A small autoregressive pixel model, trained from scratch.
Training: adamw at rate 0.00096, batches of 192.
Data: 145000 training examples, 14.0 epochs.
Rows from block 3 of a small autoregressive pixel model, named by matrix and row number. Rows with one number belong to one neuron. Each number is 200 + 30 x the weight over its row's rms, rounded and kept within 0 to 999. All counts start at 0. After the name is the row's rms in percent of the matrix's.
Before each neuron's rows are labels from the 100 images, of 14976, where the neuron reaches its highest value: "strongest on" is what is common among them. Only what is clearly more common there than usual is listed. The data: Sentinel-2 satellite tiles (TerraMesh). In brackets: how many of the 100.
# fc1: MLP up (model.blocks.3.mlp.fc1.weight, 1024x256), inputs 0-85
# fc2: MLP down (model.blocks.3.mlp.fc2.weight, 256x1024, transposed), outputs 0-85

strongest on: snow or ice (85); main land cover: snow or ice (73)
fc1.549,138,157,221,200,174,220,192,237,201,136,167,229,188,207,183,202,172,236,216,167,165,157,286,228,201,259,165,231,145,204,194,213,182,202,201,172,209,209,228,253,198,195,221,214,248,168,230,185,163,196,237,206,167,188,216,144,195,199,153,189,199,224,197,157,228,206,153,192,249,205,199,208,165,186,247,189,221,144,162,209,246,204,238,210,224,210,189
fc2.549,130,206,227,205,217,244,230,242,139,191,208,215,238,229,182,169,165,195,181,131,173,180,252,288,194,214,181,206,156,185,190,171,183,142,192,190,223,245,215,264,198,211,185,185,263,157,248,180,182,244,230,191,164,163,196,169,135,186,190,215,176,229,208,172,191,170,130,229,228,179,189,192,220,190,231,186,178,183,183,191,253,197,196,209,164,231,170

strongest on: snow or ice (49); main land cover: snow or ice (43)
fc1.21,113,244,228,202,255,182,179,162,229,171,160,212,200,187,201,188,214,197,220,167,235,198,221,177,247,168,226,195,202,214,181,210,194,197,193,214,229,228,222,202,165,201,269,203,215,238,240,186,231,237,169,244,180,239,218,111,205,193,231,200,222,120,264,183,206,186,210,217,214,232,210,187,203,174,197,189,162,180,166,200,191,186,215,240,230,204,214
fc2.21,116,119,256,265,152,293,202,224,192,287,172,223,232,268,289,181,194,169,199,199,194,188,192,276,190,206,199,182,184,197,247,208,186,197,170,196,223,218,158,211,181,215,178,176,211,172,183,181,195,166,249,251,194,207,216,162,182,149,159,198,168,205,212,194,204,173,221,193,218,210,202,239,132,204,219,239,202,187,253,189,147,225,205,215,200,217,224

strongest on: main land cover: water (37)
fc1.705,109,176,175,225,169,206,233,194,220,153,201,213,166,165,207,222,265,171,188,166,206,256,181,219,177,233,186,219,216,165,221,147,192,209,178,245,234,179,174,201,178,176,224,184,197,213,224,203,245,179,210,221,177,205,175,206,218,182,204,212,235,207,247,201,222,208,252,223,189,224,176,227,228,182,192,252,153,191,187,227,219,226,200,181,188,197,248
fc2.705,112,195,194,185,240,235,223,219,256,180,159,210,199,161,261,182,207,200,214,178,210,226,243,233,196,208,124,276,173,237,210,203,207,172,195,236,195,170,232,171,192,218,211,227,168,187,149,190,229,242,167,172,187,198,209,208,201,224,167,274,164,220,244,220,229,220,190,196,201,249,211,151,213,234,238,205,172,206,251,210,256,227,189,180,209,194,235

strongest on: snow or ice (68); main land cover: snow or ice (62)
fc1.51,100,183,190,197,200,222,211,208,162,147,206,237,175,206,227,230,193,202,194,203,184,192,205,126,204,231,239,216,261,131,167,241,235,253,151,227,175,201,193,211,142,225,212,212,194,193,193,210,199,212,160,171,180,279,233,174,121,191,211,218,215,220,226,173,213,174,221,190,247,205,185,244,210,253,225,221,187,211,241,193,156,195,173,170,177,169,233
fc2.51,109,263,185,191,184,207,142,226,96,159,241,188,226,211,217,231,182,176,189,205,258,209,215,159,176,198,276,205,214,168,183,166,195,236,193,221,185,211,193,235,206,223,162,186,149,163,222,192,271,241,187,157,238,239,209,259,227,201,235,178,189,133,214,189,163,195,211,183,208,194,189,272,208,164,195,225,161,192,163,164,160,173,176,148,177,196,171

strongest on: main land cover: water (48)
fc1.430,116,173,189,176,195,255,176,241,184,221,163,214,143,188,201,203,187,177,153,181,185,182,218,226,250,223,156,205,230,165,207,166,215,194,174,199,194,196,222,237,206,202,163,178,211,211,228,201,232,162,203,222,184,187,184,179,237,193,211,227,183,228,176,176,203,233,225,197,230,229,166,222,214,185,218,244,212,181,157,234,201,180,267,195,179,193,211
fc2.430,121,246,145,231,280,192,172,200,208,222,207,183,182,172,237,193,222,197,196,203,177,237,149,230,208,211,134,168,181,170,202,181,212,149,208,238,185,198,214,214,178,210,211,204,191,166,177,152,180,207,203,152,219,204,220,241,250,232,202,202,206,209,219,242,192,177,226,248,202,236,145,208,168,179,158,190,141,158,200,198,166,139,150,204,192,182,201

strongest on: main land cover: water (40)
fc1.460,125,209,183,173,122,181,168,285,201,186,182,230,237,213,205,191,205,194,157,180,143,182,179,123,184,151,188,211,207,163,208,172,168,242,171,243,229,177,238,256,177,209,219,186,212,178,252,206,221,216,169,216,220,196,188,201,233,213,260,196,215,206,128,193,119,174,189,216,161,265,265,209,214,175,189,215,200,229,148,207,253,223,178,208,158,226,176
fc2.460,114,194,199,218,168,232,213,261,169,185,218,268,213,214,112,237,185,283,231,207,142,204,193,240,205,186,188,218,141,211,164,178,232,186,192,191,200,219,179,143,199,201,195,234,184,184,160,229,256,263,166,179,180,195,151,187,217,191,206,260,180,224,174,181,174,216,195,212,213,196,219,211,204,220,216,183,151,233,206,193,198,184,214,240,184,177,194

strongest on: main land cover: trees (44)
fc1.679,102,129,191,109,88,260,253,303,249,239,163,219,244,260,242,247,234,183,186,211,202,179,148,210,176,160,176,215,202,147,190,136,205,180,224,164,197,232,190,231,203,186,244,168,178,160,197,207,186,220,249,191,250,196,188,229,176,236,205,185,179,168,177,215,160,186,167,174,184,205,199,150,207,169,157,206,151,213,180,236,207,181,212,196,178,194,190
fc2.679,118,308,203,241,282,121,122,136,151,151,213,181,121,118,140,124,181,192,192,172,202,245,234,184,212,177,211,178,215,251,195,236,207,181,168,213,168,200,217,169,196,220,188,197,249,209,188,209,227,233,207,202,238,196,217,204,206,171,167,215,212,202,213,192,240,177,212,214,219,218,208,199,226,175,223,197,202,171,176,180,178,170,185,205,192,211,188

strongest on: main land cover: trees (45)
fc1.158,110,196,182,193,173,236,222,244,197,184,171,166,202,227,204,235,230,207,163,202,202,243,208,224,177,220,190,186,242,193,195,217,243,194,184,184,221,222,132,180,190,201,229,161,204,184,194,231,198,196,190,188,210,248,190,122,266,185,224,188,219,177,167,160,146,199,201,193,235,211,135,261,226,199,223,247,180,213,188,255,202,245,215,162,210,210,142
fc2.158,103,257,215,245,237,171,140,192,209,193,215,161,198,160,264,200,191,194,153,201,192,196,153,189,187,237,170,168,181,222,193,140,240,162,227,168,211,217,177,207,186,228,193,190,173,228,223,205,184,255,221,128,220,209,204,223,251,234,182,177,270,228,198,179,163,234,182,206,257,159,173,209,201,183,226,185,157,227,220,198,157,179,189,189,206,161,219

strongest on: main land cover: water (39)
fc1.153,118,202,226,180,152,258,212,226,190,190,203,223,196,219,222,174,203,176,200,166,199,208,201,231,248,215,153,221,244,176,247,234,209,166,214,230,201,255,189,207,176,202,185,191,274,218,296,169,217,240,181,222,162,179,214,186,260,186,184,212,173,179,210,153,158,208,207,116,190,233,164,173,257,161,211,278,161,224,178,218,205,248,156,236,216,163,230
fc2.153,126,236,183,158,152,172,161,211,188,244,235,180,157,185,249,199,212,209,215,213,281,226,172,204,215,210,221,197,182,203,163,247,197,166,186,210,149,226,141,217,183,203,189,211,207,215,206,211,166,281,209,193,178,199,231,245,225,229,231,191,190,215,201,174,211,206,171,170,222,156,161,238,173,172,181,245,167,206,183,243,221,203,186,215,206,186,198

strongest on: main land cover: water (27)
fc1.184,108,234,201,167,165,220,162,177,210,154,215,196,300,184,206,224,208,134,202,184,224,231,189,149,207,144,183,215,202,182,251,229,220,207,198,163,249,136,211,235,177,262,224,235,231,182,235,208,206,263,201,233,191,164,229,245,208,192,181,230,215,198,134,200,201,137,212,228,229,184,165,203,240,173,180,182,155,177,171,201,115,208,214,244,194,219,198
fc2.184,101,152,232,274,192,256,263,236,207,235,166,249,225,147,120,193,184,196,183,215,202,216,243,280,267,187,185,202,203,185,178,236,205,190,246,216,180,238,145,143,226,182,209,171,214,215,151,211,201,157,164,195,153,179,160,199,189,152,171,224,182,250,144,189,243,261,179,222,184,167,205,208,228,238,228,189,231,235,207,123,201,260,209,239,244,195,200

strongest on: main land cover: trees (44)
fc1.424,117,200,165,186,234,202,214,228,211,221,198,197,185,198,206,187,165,176,169,201,219,226,182,220,210,217,197,187,191,145,198,189,216,220,141,225,180,135,236,213,220,185,262,198,179,207,206,222,202,134,228,218,227,192,244,125,187,217,251,165,148,205,231,226,195,165,234,201,164,231,237,180,200,257,151,258,168,159,177,224,150,182,209,199,200,175,179
fc2.424,126,240,225,156,222,146,143,265,210,166,199,170,183,233,143,234,196,244,203,218,200,181,233,175,140,198,188,167,175,219,169,181,180,249,230,203,179,201,157,206,219,196,163,133,198,180,218,170,188,203,189,185,217,220,171,247,225,238,159,173,183,213,236,176,140,220,210,195,225,203,201,214,198,187,244,127,252,201,168,194,261,221,250,171,217,201,143

strongest on: main land cover: water (32)
fc1.621,110,198,174,226,220,211,218,164,267,258,196,158,175,199,226,219,200,153,199,177,181,228,160,207,203,156,219,180,193,191,195,198,214,198,185,185,241,195,259,240,176,180,190,167,194,190,181,203,155,188,255,260,230,188,303,163,231,207,152,240,215,230,201,164,178,208,172,183,209,192,171,164,178,208,254,187,207,247,237,209,201,249,201,172,196,181,223
fc2.621,101,258,216,177,217,166,219,221,144,191,225,150,208,234,216,221,250,257,204,183,224,220,154,191,253,186,217,200,208,184,221,158,205,132,188,233,182,191,170,190,177,226,198,212,167,181,180,213,188,171,180,208,179,230,222,229,236,197,179,218,291,197,197,144,167,183,193,245,190,188,220,179,255,111,190,218,188,184,190,197,150,185,117,219,135,221,211

strongest on: main land cover: crops (45)
fc1.666,021,158,136,148,211,158,219,199,246,148,216,226,225,203,234,218,148,176,229,237,173,155,174,274,133,164,212,183,265,196,211,185,219,219,223,201,172,192,242,177,176,195,186,215,213,215,197,179,146,218,213,221,155,197,227,196,185,210,164,158,193,165,212,196,177,224,206,228,210,180,208,205,191,217,159,217,203,204,166,123,201,183,153,150,166,177,149
fc2.666,039,267,273,246,210,262,201,158,222,237,199,151,174,180,221,214,223,263,186,207,163,257,203,165,265,258,201,159,21,223,298,214,183,184,249,175,196,206,202,205,227,194,202,193,194,183,183,205,199,188,179,176,211,186,204,192,215,219,205,214,188,215,198,213,201,180,241,188,178,210,204,218,177,218,196,207,178,174,195,175,230,211,228,218,209,195,196

strongest on: main land cover: water (36)
fc1.567,112,138,162,235,107,278,166,188,197,176,232,182,196,253,184,218,177,200,179,169,153,225,219,206,193,177,188,205,192,178,239,163,204,182,204,225,203,213,187,201,203,220,206,175,185,202,236,201,237,124,198,223,221,216,237,198,215,214,226,210,219,172,194,226,194,220,188,204,180,227,221,271,223,210,187,257,218,183,219,261,154,154,173,192,177,196,250
fc2.567,123,214,152,225,178,204,221,213,216,202,203,126,153,245,196,289,226,194,224,283,205,204,208,173,163,209,229,161,193,193,164,265,183,223,212,210,167,196,190,192,195,187,204,167,220,195,218,185,200,139,167,224,185,199,221,159,153,205,168,153,214,191,109,190,196,202,175,188,220,196,228,252,204,171,197,199,249,249,196,211,199,234,178,184,200,200,162

strongest on: snow or ice (74); main land cover: snow or ice (64)
fc1.326,118,196,186,289,239,164,235,168,219,169,194,236,205,164,187,209,152,213,169,191,186,196,201,220,218,238,198,161,210,181,169,224,246,235,196,156,196,174,236,212,200,208,217,188,225,201,197,166,185,178,202,233,172,243,262,236,185,161,219,193,182,172,162,209,107,153,177,216,224,203,214,167,222,128,191,162,159,170,178,218,216,179,164,177,250,229,172
fc2.326,114,130,220,201,170,244,223,209,164,198,212,221,250,259,181,168,168,136,262,199,204,210,206,222,222,239,171,188,195,193,199,216,195,191,173,195,234,182,244,246,196,242,193,194,217,178,191,214,196,187,187,198,174,167,119,183,183,217,188,251,198,241,275,145,210,174,181,175,195,172,196,246,236,209,202,189,234,179,221,154,233,261,200,168,177,182,204

strongest on: snow or ice (50); main land cover: snow or ice (33)
fc1.381,123,241,205,255,232,220,213,223,202,280,152,172,216,181,181,237,190,184,229,219,209,146,185,230,210,213,225,195,218,169,173,234,201,195,199,215,188,197,206,168,150,160,197,185,215,195,186,209,160,212,183,199,225,222,213,193,197,165,172,180,223,136,189,170,195,132,218,152,214,238,229,189,175,141,192,184,263,227,136,168,175,175,186,180,172,197,181
fc2.381,121,162,214,151,213,171,257,230,261,150,182,167,139,176,211,199,214,265,184,161,227,202,231,192,193,222,167,226,208,221,172,201,192,184,212,211,202,189,181,211,230,165,222,230,218,192,214,222,205,150,178,180,175,182,200,215,212,193,194,223,118,272,252,190,218,190,171,207,209,262,181,169,198,174,200,172,216,202,234,186,226,203,229,139,191,185,171

strongest on: main land cover: crops (41)
fc1.434,100,145,195,215,176,206,252,216,246,237,217,207,179,169,210,179,164,146,158,200,216,168,174,243,192,200,203,187,234,168,161,155,210,200,161,216,155,279,240,204,192,233,196,210,158,209,202,167,245,170,196,245,229,250,172,198,228,218,235,179,144,201,247,254,165,214,182,144,175,229,162,194,196,221,241,233,147,175,199,167,184,144,187,211,207,177,174
fc2.434,093,178,192,220,207,186,227,209,235,268,195,154,134,165,202,220,214,289,208,264,182,156,258,217,209,177,195,204,181,259,187,200,197,215,235,234,164,207,176,170,174,160,231,182,201,231,193,179,204,159,105,195,190,210,207,175,189,239,191,172,274,176,142,225,225,195,211,193,206,218,229,156,213,207,224,187,212,262,208,181,220,189,169,236,186,191,170