From a checkpoint of a small autoregressive pixel model: 5.68M parameters.
Rows from block 2 of a small autoregressive pixel model, named by matrix and row number. Rows with one number belong to one neuron. Each number is 500 + 50 x the weight over its row's rms, rounded and kept within 0 to 999. All counts start at 0. Numbers have three digits each. After the name is the row's rms in percent of the matrix's.
After each neuron's rows are labels from the 100 images, of 14976, where the neuron reaches its highest value: "top examples" is what is common among them. Only what is clearly more common there than usual is listed. The data: Sentinel-2 satellite tiles (TerraMesh).
# fc1: MLP up (model.blocks.2.mlp.fc1.weight, 1024x256), inputs 0-255
# fc2: MLP down (model.blocks.2.mlp.fc2.weight, 256x1024, transposed), outputs 0-255

fc1.230 136:647566478531490513494532508473514557467478532489487514490509535515496552566494529559478425553514500543456506412524500475470585409475483482495579420496417439522518488543515475462580501404450494464516518475474550563477498488494493559500453509474461492431482543475554522414590404469427453463568456501496497544525487454493558510520554480530532475556509464504521484489539455559525578507488579598471470627511505541388540531489519533483435597480535541523552518580538537589545495523535454552465522552613676497415585604473526483542484534467532450584423499532491518547437521494530458515527477596510448429438426500440501418524404518527463403495523508502405520471482396481443537464472508470512499318461433472520492432442371420495516525430422527521445549421487526524443493480511556
fc2.230 166:335407504464496466558469463479440427485516460558571435511563533546557521492506532531451570522455483544495535412485408530463420513533539543548476563488614535476566499462470512524358448529560407509503491489616442425490521510569480431525564462547524520516520516552468514560459520506504495487437453551514528467461565427462451498486496495486418497473481570588524467490475502476459464473551528557547544404523513490655436458542480499520519313497416481508417460496508471549565436538478465494472468533368441500539492523462528509518458481477441556441532548436503512476555506521470559431475532420463514598499586448460554639524534541433553558460489471526574553474529498498590582496486449473544464565462547454494500497531564519521423527548613472579492420567522479545505446507511498
top examples: snow or ice; main land cover: snow or ice

fc1.647 141:442440447503514502486430489451429520487490486484563472536384496581570486425449515477497537472503545463471565486452498505526552577529490492501547449509524515533522495478434470514435475499489392439409526512483533424512498569472457436395559474477481481518581410521541520574369543467592449489465452528554573543517476599550331513498514522484478507460535582573551393501570588491520538545490503485519553414404531535496535487530507520536534521555619507678490499489415512491525455492557554495442389508463470475590485487490472510556514573530498536595609463536498500551527504464476539569436536452495536458490524470442598575524521416471559493569547528456595508597429466461480484504453448503535451452503495526569508494478523508499369522499451514525494392469474487404480498412501514
fc2.647 137:571412500529467456601474555583518421493402596515415424378419433482346456390549421527419574351492507554451450482520511508430396487517443526474526427522501475488457495505481453472528451501538512463534546523499575502545476494622500547530530609509549486456583521565519595493569478545511479464544509519546490384469479526455481554568418543484487481549521450492504504454448489464416516527598544417531549522515428531545493507533456558513512609533480508490563484448576439513484475470440542475524470519373584477444488531500482519474476604518491521506495375409463430441516480444477552523499502540464538519607548476491493560441505567406483433509532513530554453546554483486515472495443521587516514545515559540508449500500515558498523526543485493578588430499528531533488470536482491
top examples: snow or ice; main land cover: snow or ice

fc1.404 027:535492500545493602467512509547527409513530430426499421594384543532535527449444518553502515566502506472511452385524498497522436449520513497479482497495552490423419486515525605446599503490498491517499577553494520406425467524501490494434429543531475428584530547515542529443528495546458463548501456512566476502411503485446437494496430440493453513451458474515520506489516561447602512466551539507535517512510536365510568572503523507588451447596478482511379502390501578502447540430485531502550533517570485552552480456552507482382461641486565574379496453514467529582434537593473528465515476529532514485494539480510363560457483503457597618388546501429531581540538500501516556402514500415509461480541537537489553514416488473443499538516473443529594452523439526530523513525541473
fc2.404 026:521597570410486470448472542514508538517517595540511459450542553512477467566627548350471558403541531497429469511556481529438550434509448409512434473524393547518532508539572532506532551463482496509468438538503486515474522504465564419489531488511481524473486503490542499537545468570541536506509465482489460515465508552541465422555483483610574476455472500528565560460462500507589549425508310481486425499368526406520474413525482490472437580545525595422614459514467492572533354484538524409450567599413499505444445506565446567478510531442535521449504517548452452485555496533426525532470526500429548473588481449462442526517583471511508517405500530585511538556503502502448491485486455445481414576454475587504519455553482471485442433446513438484473509528490506547445525529514550
top examples: snow or ice; main land cover: snow or ice

fc1.599 123:585595548514505446399555470498485487506558561449463555472603481555528561500507477505450490573495466500492518429612559514425657457538500528524541501433607471467663457443539420525535547549525487456503519557396494513475458534466525542506503494438495492506504568385515484486566398505483480597550521474492500375523473483457462520546503434483481498534435411495457470478563557506468543458421549565527476531544446437497557527492536556580533554504551520515602493540504449483534469475515454465430449452547594468511512534499451452559403510499473463536364503562536492521492411513607497523544508559512470497490443464470509524485597528569415519458502545514490453562478591472493579460440508532457468484448526479498506477462487399443551461427497334431417479518525469484508427500455544
fc2.599 136:388519475411554536533543415516444531588487482507496473515427509530513430525540492517545472608517507462557593411494424531463464474599523525527433505560487485512550470491462566550501485392434534533525489404483497498541525540489615520474554568544478531600492460476434506602527527551505397534485490503503420540457525564438495503499482470532596517540571496466459476413397466507483477453585435471429460478540492396580486438432480485496617435529479500475437460414507602537494569593498510606535629508569567530537523419470549498469465485509509548524511497553483485485502478468483445484477487464508513540542520490474440459512413482475408428579483553443515611460581532597477455425485448499481570401544497514589483485547451514406475526489526586428512511417511535465416557490501490
top examples: trees

fc1.646 132:486557514401563496537499549509488522493541446485548500467522541448571556539498473605480435461428484567410587511424558451457529450510443537464563437566458537505529470492457503467425457434614526509470538481491497581500477492469480480378475384465502495581493463485541586423468528437514585439542436560497430425511507588549500497508561448559451397532460442529534493460546496460545460521503583573401587428467387415443513465518502483477486544423499471463520554494416427601424461575490508575403580496596587532457519558484473484520463598491469571473473551529517508473489571522541447453615531622505473455507471622365512489493507429498573465517531487533494510479473479468538608542539504526546454423460506545455549467479504567498552534473531499453496543483521511472510469477524510
fc2.646 148:489429598536535517440599440503522470504449554512488580617486543570572396624521527518570461539446512448558495496494417522519532497542478508510489415420435520511496500426512544491493469527526476493562502590479469526515505501478531518561547444467486525520484505564472444456527433471478423532491415556519480437475586479462430465466559450458562396458482551473446534557523533405539541436395440476604471577553387509512482481516514511588511540470499530469479456492548441491513599446455513533601492501510534507515400470492436478462457535496490472466505391520536593532576523503501483483289542416506538517431625530507451540612368503533463567547536515491498497495498543487461507492508534502464527540436558492508469569631407461550473432484451516575511466510457482506480456515511488
top examples: trees; main land cover: trees; clouds

fc1.673 019:481492483504438425550603531485569528421523562458522512440567493465515566504463464560482599490435392546539479510498496558488511546407377500573447499503486514567544459421506424578413498567469521575541476507533496450578457536509564517521425455395539447387506554461459488529495520615546538445575441446455517519481565515452549536507579535469571502512571502447457448572586469387496568559471429553532507384529518542531378501409458462471550543443375508473554554478510493575516525451517480487516451444479473482464439542508563399532504456508526453497445482514542432510416540529551428528446494505488586539487529534466555428532556495413516466607452465507498565485493465439435558535497462564512463511548535451459384433467521459454453526493527549425547524516511440492470516427453542
fc2.673 014:521482521551540570535532425498503626511494513503520400565478422523539582468491438495570535481591530475505508550563473413457403525530532524497543600527605508524468535440496511558489394500575486532531515460536559498413464437520504520538570503432503458534527592546478475430579493425476516471507545493467546531433536476502431503456541567503484360513545568469373408544568486470530531524517515528414475562625460576533492431560547465539405478421560361540434429467552440461489578514457501596510417376544562501615483416468453522479488433534462518539432510473532463473470470527555462554503498484511535581517475541470517455499516434497502471567468520479500483544498469513510462488558447498435551450551525389507531546434518437461512520636500488507505497469478565538534463495411478
top examples: built area

fc1.381 123:450517594462553539504535455583499546538439512513511511553521622494591499402502476479569503594491521405518580520438444473562483520463504544552481486453508517528414562465420495496414561424513557488473514430422536394532411512478544428435541579513422487559538465448495450460466510471533531428592478601569488379459511491432557507515542528552417414545467512484511460475471505444561574542467451465494625489541473480468526508473534444457544488454620517459449442477544428555482591565457494456363607523447525540499513522382549498523498540484505581524524577501501531462510546490454585469634540428475419511514484493462473518527556473502504482527520516462567488431560521476514453619520530447587455520534486504483479554462507506524512449428492457427524537475500425453485460393490529
fc2.381 134:553517337456450462462509386424466464462463464487549531482495556605540525594505508540615476492519525505551495413418618486596504575513522473577487605557487553509517515473508540501529510427514458496479451483447465545589470509562457548496524474444504514537491430475402519523444490496485419384540417503526477443475543544502426536406539424563517482574506480479518516475444412417527441546477522381515508547425438515623469472461550543548424484418458515549510511451488513455467488485426478406513477438416420537487532544476444421529488543563585567499411546551526480486567491478474524515488559492499451486521603488446486536539470508526559525461587520589635436601514474438514541520499558445539563507577531474486518563478506546544509448480546519447578497540495507423500528512538472
top examples: trees; main land cover: trees; clouds

fc1.377 112:424470454463544505558536481406432508488476550491528526499441534542559507510472434544507488513509454512527501510458465474498502454583522591530490435496468555505413493519528538450498416501515464442389503414615544498611525404539509490388583464507505545537443494448545636555429463559464473510492522576527447542525452525614422493467616505504455514485520373548520535486509475458611524502553490568541536515504526497469488523588508464441495563429489459526497485495525476557461466450529391546436577570488590509516538609540478487529508508483520532570435522506521519542562559460556415513462469536548523560507485545459504508456507482507536322540490552484529503423543372464508459517544530533442538520402413502470466533455461505469441514432394449389401469510388548541494468483512482
fc2.377 111:635468426613429505448483500402434523556495487554540486528541413499521467489442488458510398524482417556499498563428505544472613451447521554506446583528425560528506480526456514433484432545433526510513517478541499548507490499502488414373502496492509544531436456519465449557505531522580499471505480450506541512535536525575363475521561589482410515548531450528452493439500523435450491519458547548396461528451521534548506496511571485439397500591435444600394447490468427499473441423470458467447558563521489488462500482476545508550629386539529530526419544513540495519426561487466502459501525550590531551502604591434517523533512472475545539473558555491511433492542481585611474556636561491537528475489398466508543524502479477478449478452492466456412557507437554544525480500497511
top examples: water; main land cover: water

fc1.287 017:498468504468490568616558508549504432490516529462506645540385573495481440527510531474477555558526449537480529480417464576517436467484482523469448484498580469508501482518487554491480358530534526464542556387504431410490506594499496436507518508478572546520542555446491541459480583507429534550489497460351531485381486528468441489527426488498453347579547535537412501498573496541514434507449503494589478538516467488532548424461472555431560521477363554497435519486463547423523562472467495459515543438493441473455519501539446497462530526411496566463449534544455431576455458504610516494481351566547417472507531571578520548461483479538576501480590478499467503517491551535470544501546517456493497549409516537502453468427556459476453550536562458451549474528369486532533511479476540
fc2.287 014:465461591449481501459419524417532418546476556471401406542507414514455497502566505496639441487576560381339525473519451501438523525541448501466502515446437501486462492496578451546471518472544472519522495541507434470445525538482547476491492531452564540433508478521458554462440420574412523499506373414493489504489476508607442463530493528500542552514455528587522537470467517568452418490512499437441594471558558505453575408589502539480407481540537428594402441436507451518407467569416507476576473470508505579460489571508506482516544478529444488523462605521507502487581462564516501541535458452437404401543562468451491574530532572543459476510475452460512486544500525559466459573471556555510525557465466536529475541482538394497483502458487539544479602482484470611501529552502449
top examples: snow or ice; main land cover: snow or ice

fc1.426 108:524502577404559542536471468510472549607500555547580529525504559509588497442469496449446385608515490354523500596502483513547438488502513540491532537462547480560616583423526574491327403495540473429421467519551587419483522486436409506422522411477477577462557464488482549526424502495636499527505521487500455504535437531475593427510415481450485417499527513467481409509524537549554492461471433436518549392528568487546488464496515517507633490499636478503409463477523480517483503546497502514398532605504500498491502487436596494480472507468509562519516572504543468511480486480485604485541544432472475491466483483456554483541509511419539566506494550457565457388569490475481533503457516532545496464473488481458508437471555516499455541482521526421537549428468471447462515431522484
fc2.426 101:528552441570514424576491534522514477444476515437505466475472419468466422524480443403572501484527490476467438488490601495557557478476503566545454552446517528550571453446475440534539531424507492531490484505469465432559520504526462491440480453487490501577518489551408434492575394452568515412515541559511468419426539485467433501440520504459445504563495500497505468504454445504463494488578522476482458462520399457592411522433603590514488498504434523461580473433501605539469503533475499497603602516403523504483530479533489446511551610638488491382446515563513547467551513439451576426512577555553539470516661550407571526485590506437486478516491510481502452557540481499532465553477537586508476529559469454485509552393578554471521510493549471510504454537497576450648496478514420
top examples: trees; water

fc1.717 113:451511424510466541468539513456488534474458450478495555523460488507504553413526484488453466543554472540467610521520460555461507607529556520667479431462482441602482484481504549543507446445387454419520560471495482456480500516456487494498443552490459523538488569462573504550518468554501424454387571519529566531480513559573437474584520468570519530474513569523428537521493473500564514481618526505542500436527530519510515567503572524515404508496490464517598578429611588513564436512573574519532491591467512551421496420475537514514483409498420553494411421494484500556506465509413546573403528426524458524524455558501514581544463480527461531507505512560359509553562461469481410452427507465417557493500506469542449455419480528496461539557378491495463414458441418533521444441536426
fc2.717 104:476602520515457504473497496442553369597508465528397425463512504370595597462545437411533519460532416483485469541523520515472496514371583526533553446505598525558466591520528515531421468508512461500489563526463464499563494497498488511525593425530439507412527533506533535596460466495434464436481463519512451436489497422504497468502573450510457457485495613492372445535490501415530550462489444527500588517494510493400542637515508416544429406519528598545472565456563424520485525476488589454553478480453426504500449568525461502484498495529529426533483564497493541519505503571399575465506560528545471504597533543388542541484549492523458576501543460564501445531446559451492478512527449478404539526490527516516484498451547536553479618499468551481557457513444467498479493494495622
top examples: water; clouds; main land cover: water

fc1.114 129:503624435533470468481374441446439412419474444622631492510452529521459571470459537520484502504510520532519503572564553513441473538517557537524631516460537480616490523556507488511530476525455488433534512469504533460436517618426463457469506442485398416480500536483496463510518425517539481540528467429484545508424475632507498565489471499475487553402503499498476501556532555551541549521502536547418540487518615561628571614482471460468502522568561556593610533485511571528503468525493515420471368457551451408497455519459463485599457432501521497569486429563516496519433548469498496532560467457507461471521509476471550459459532472511524549479499433461536427501389447456520532467548587451512437406528465546565464435492432462461472477521498518511461525557564566528482570459492517
fc2.114 121:634490517493462515509575402522497511490475547579421516441505550403530375428526507457424493425456500505459450447447478466475533420449479455512470516581440551451472487479501480497526471490493531453509507477463571546621400450491517516504541402487491493500493580375476482470536477448334544524605517535473498547498532442586556489374555505481463451575543437442398545471550473441391531472413475466505516590564519518529491487525578385478488683570516540502537511519623438588551514512471510558533534464445525488475479516485480517483500485552435456505545535503537497521557549470524479631558469522533484543456547508512476467514566550485521573521419522507480417488523477562505487564548558514491505609524492507417471480414545519523521525456481474494461529551543498529567475498482563
top examples: built area; crops; main land cover: crops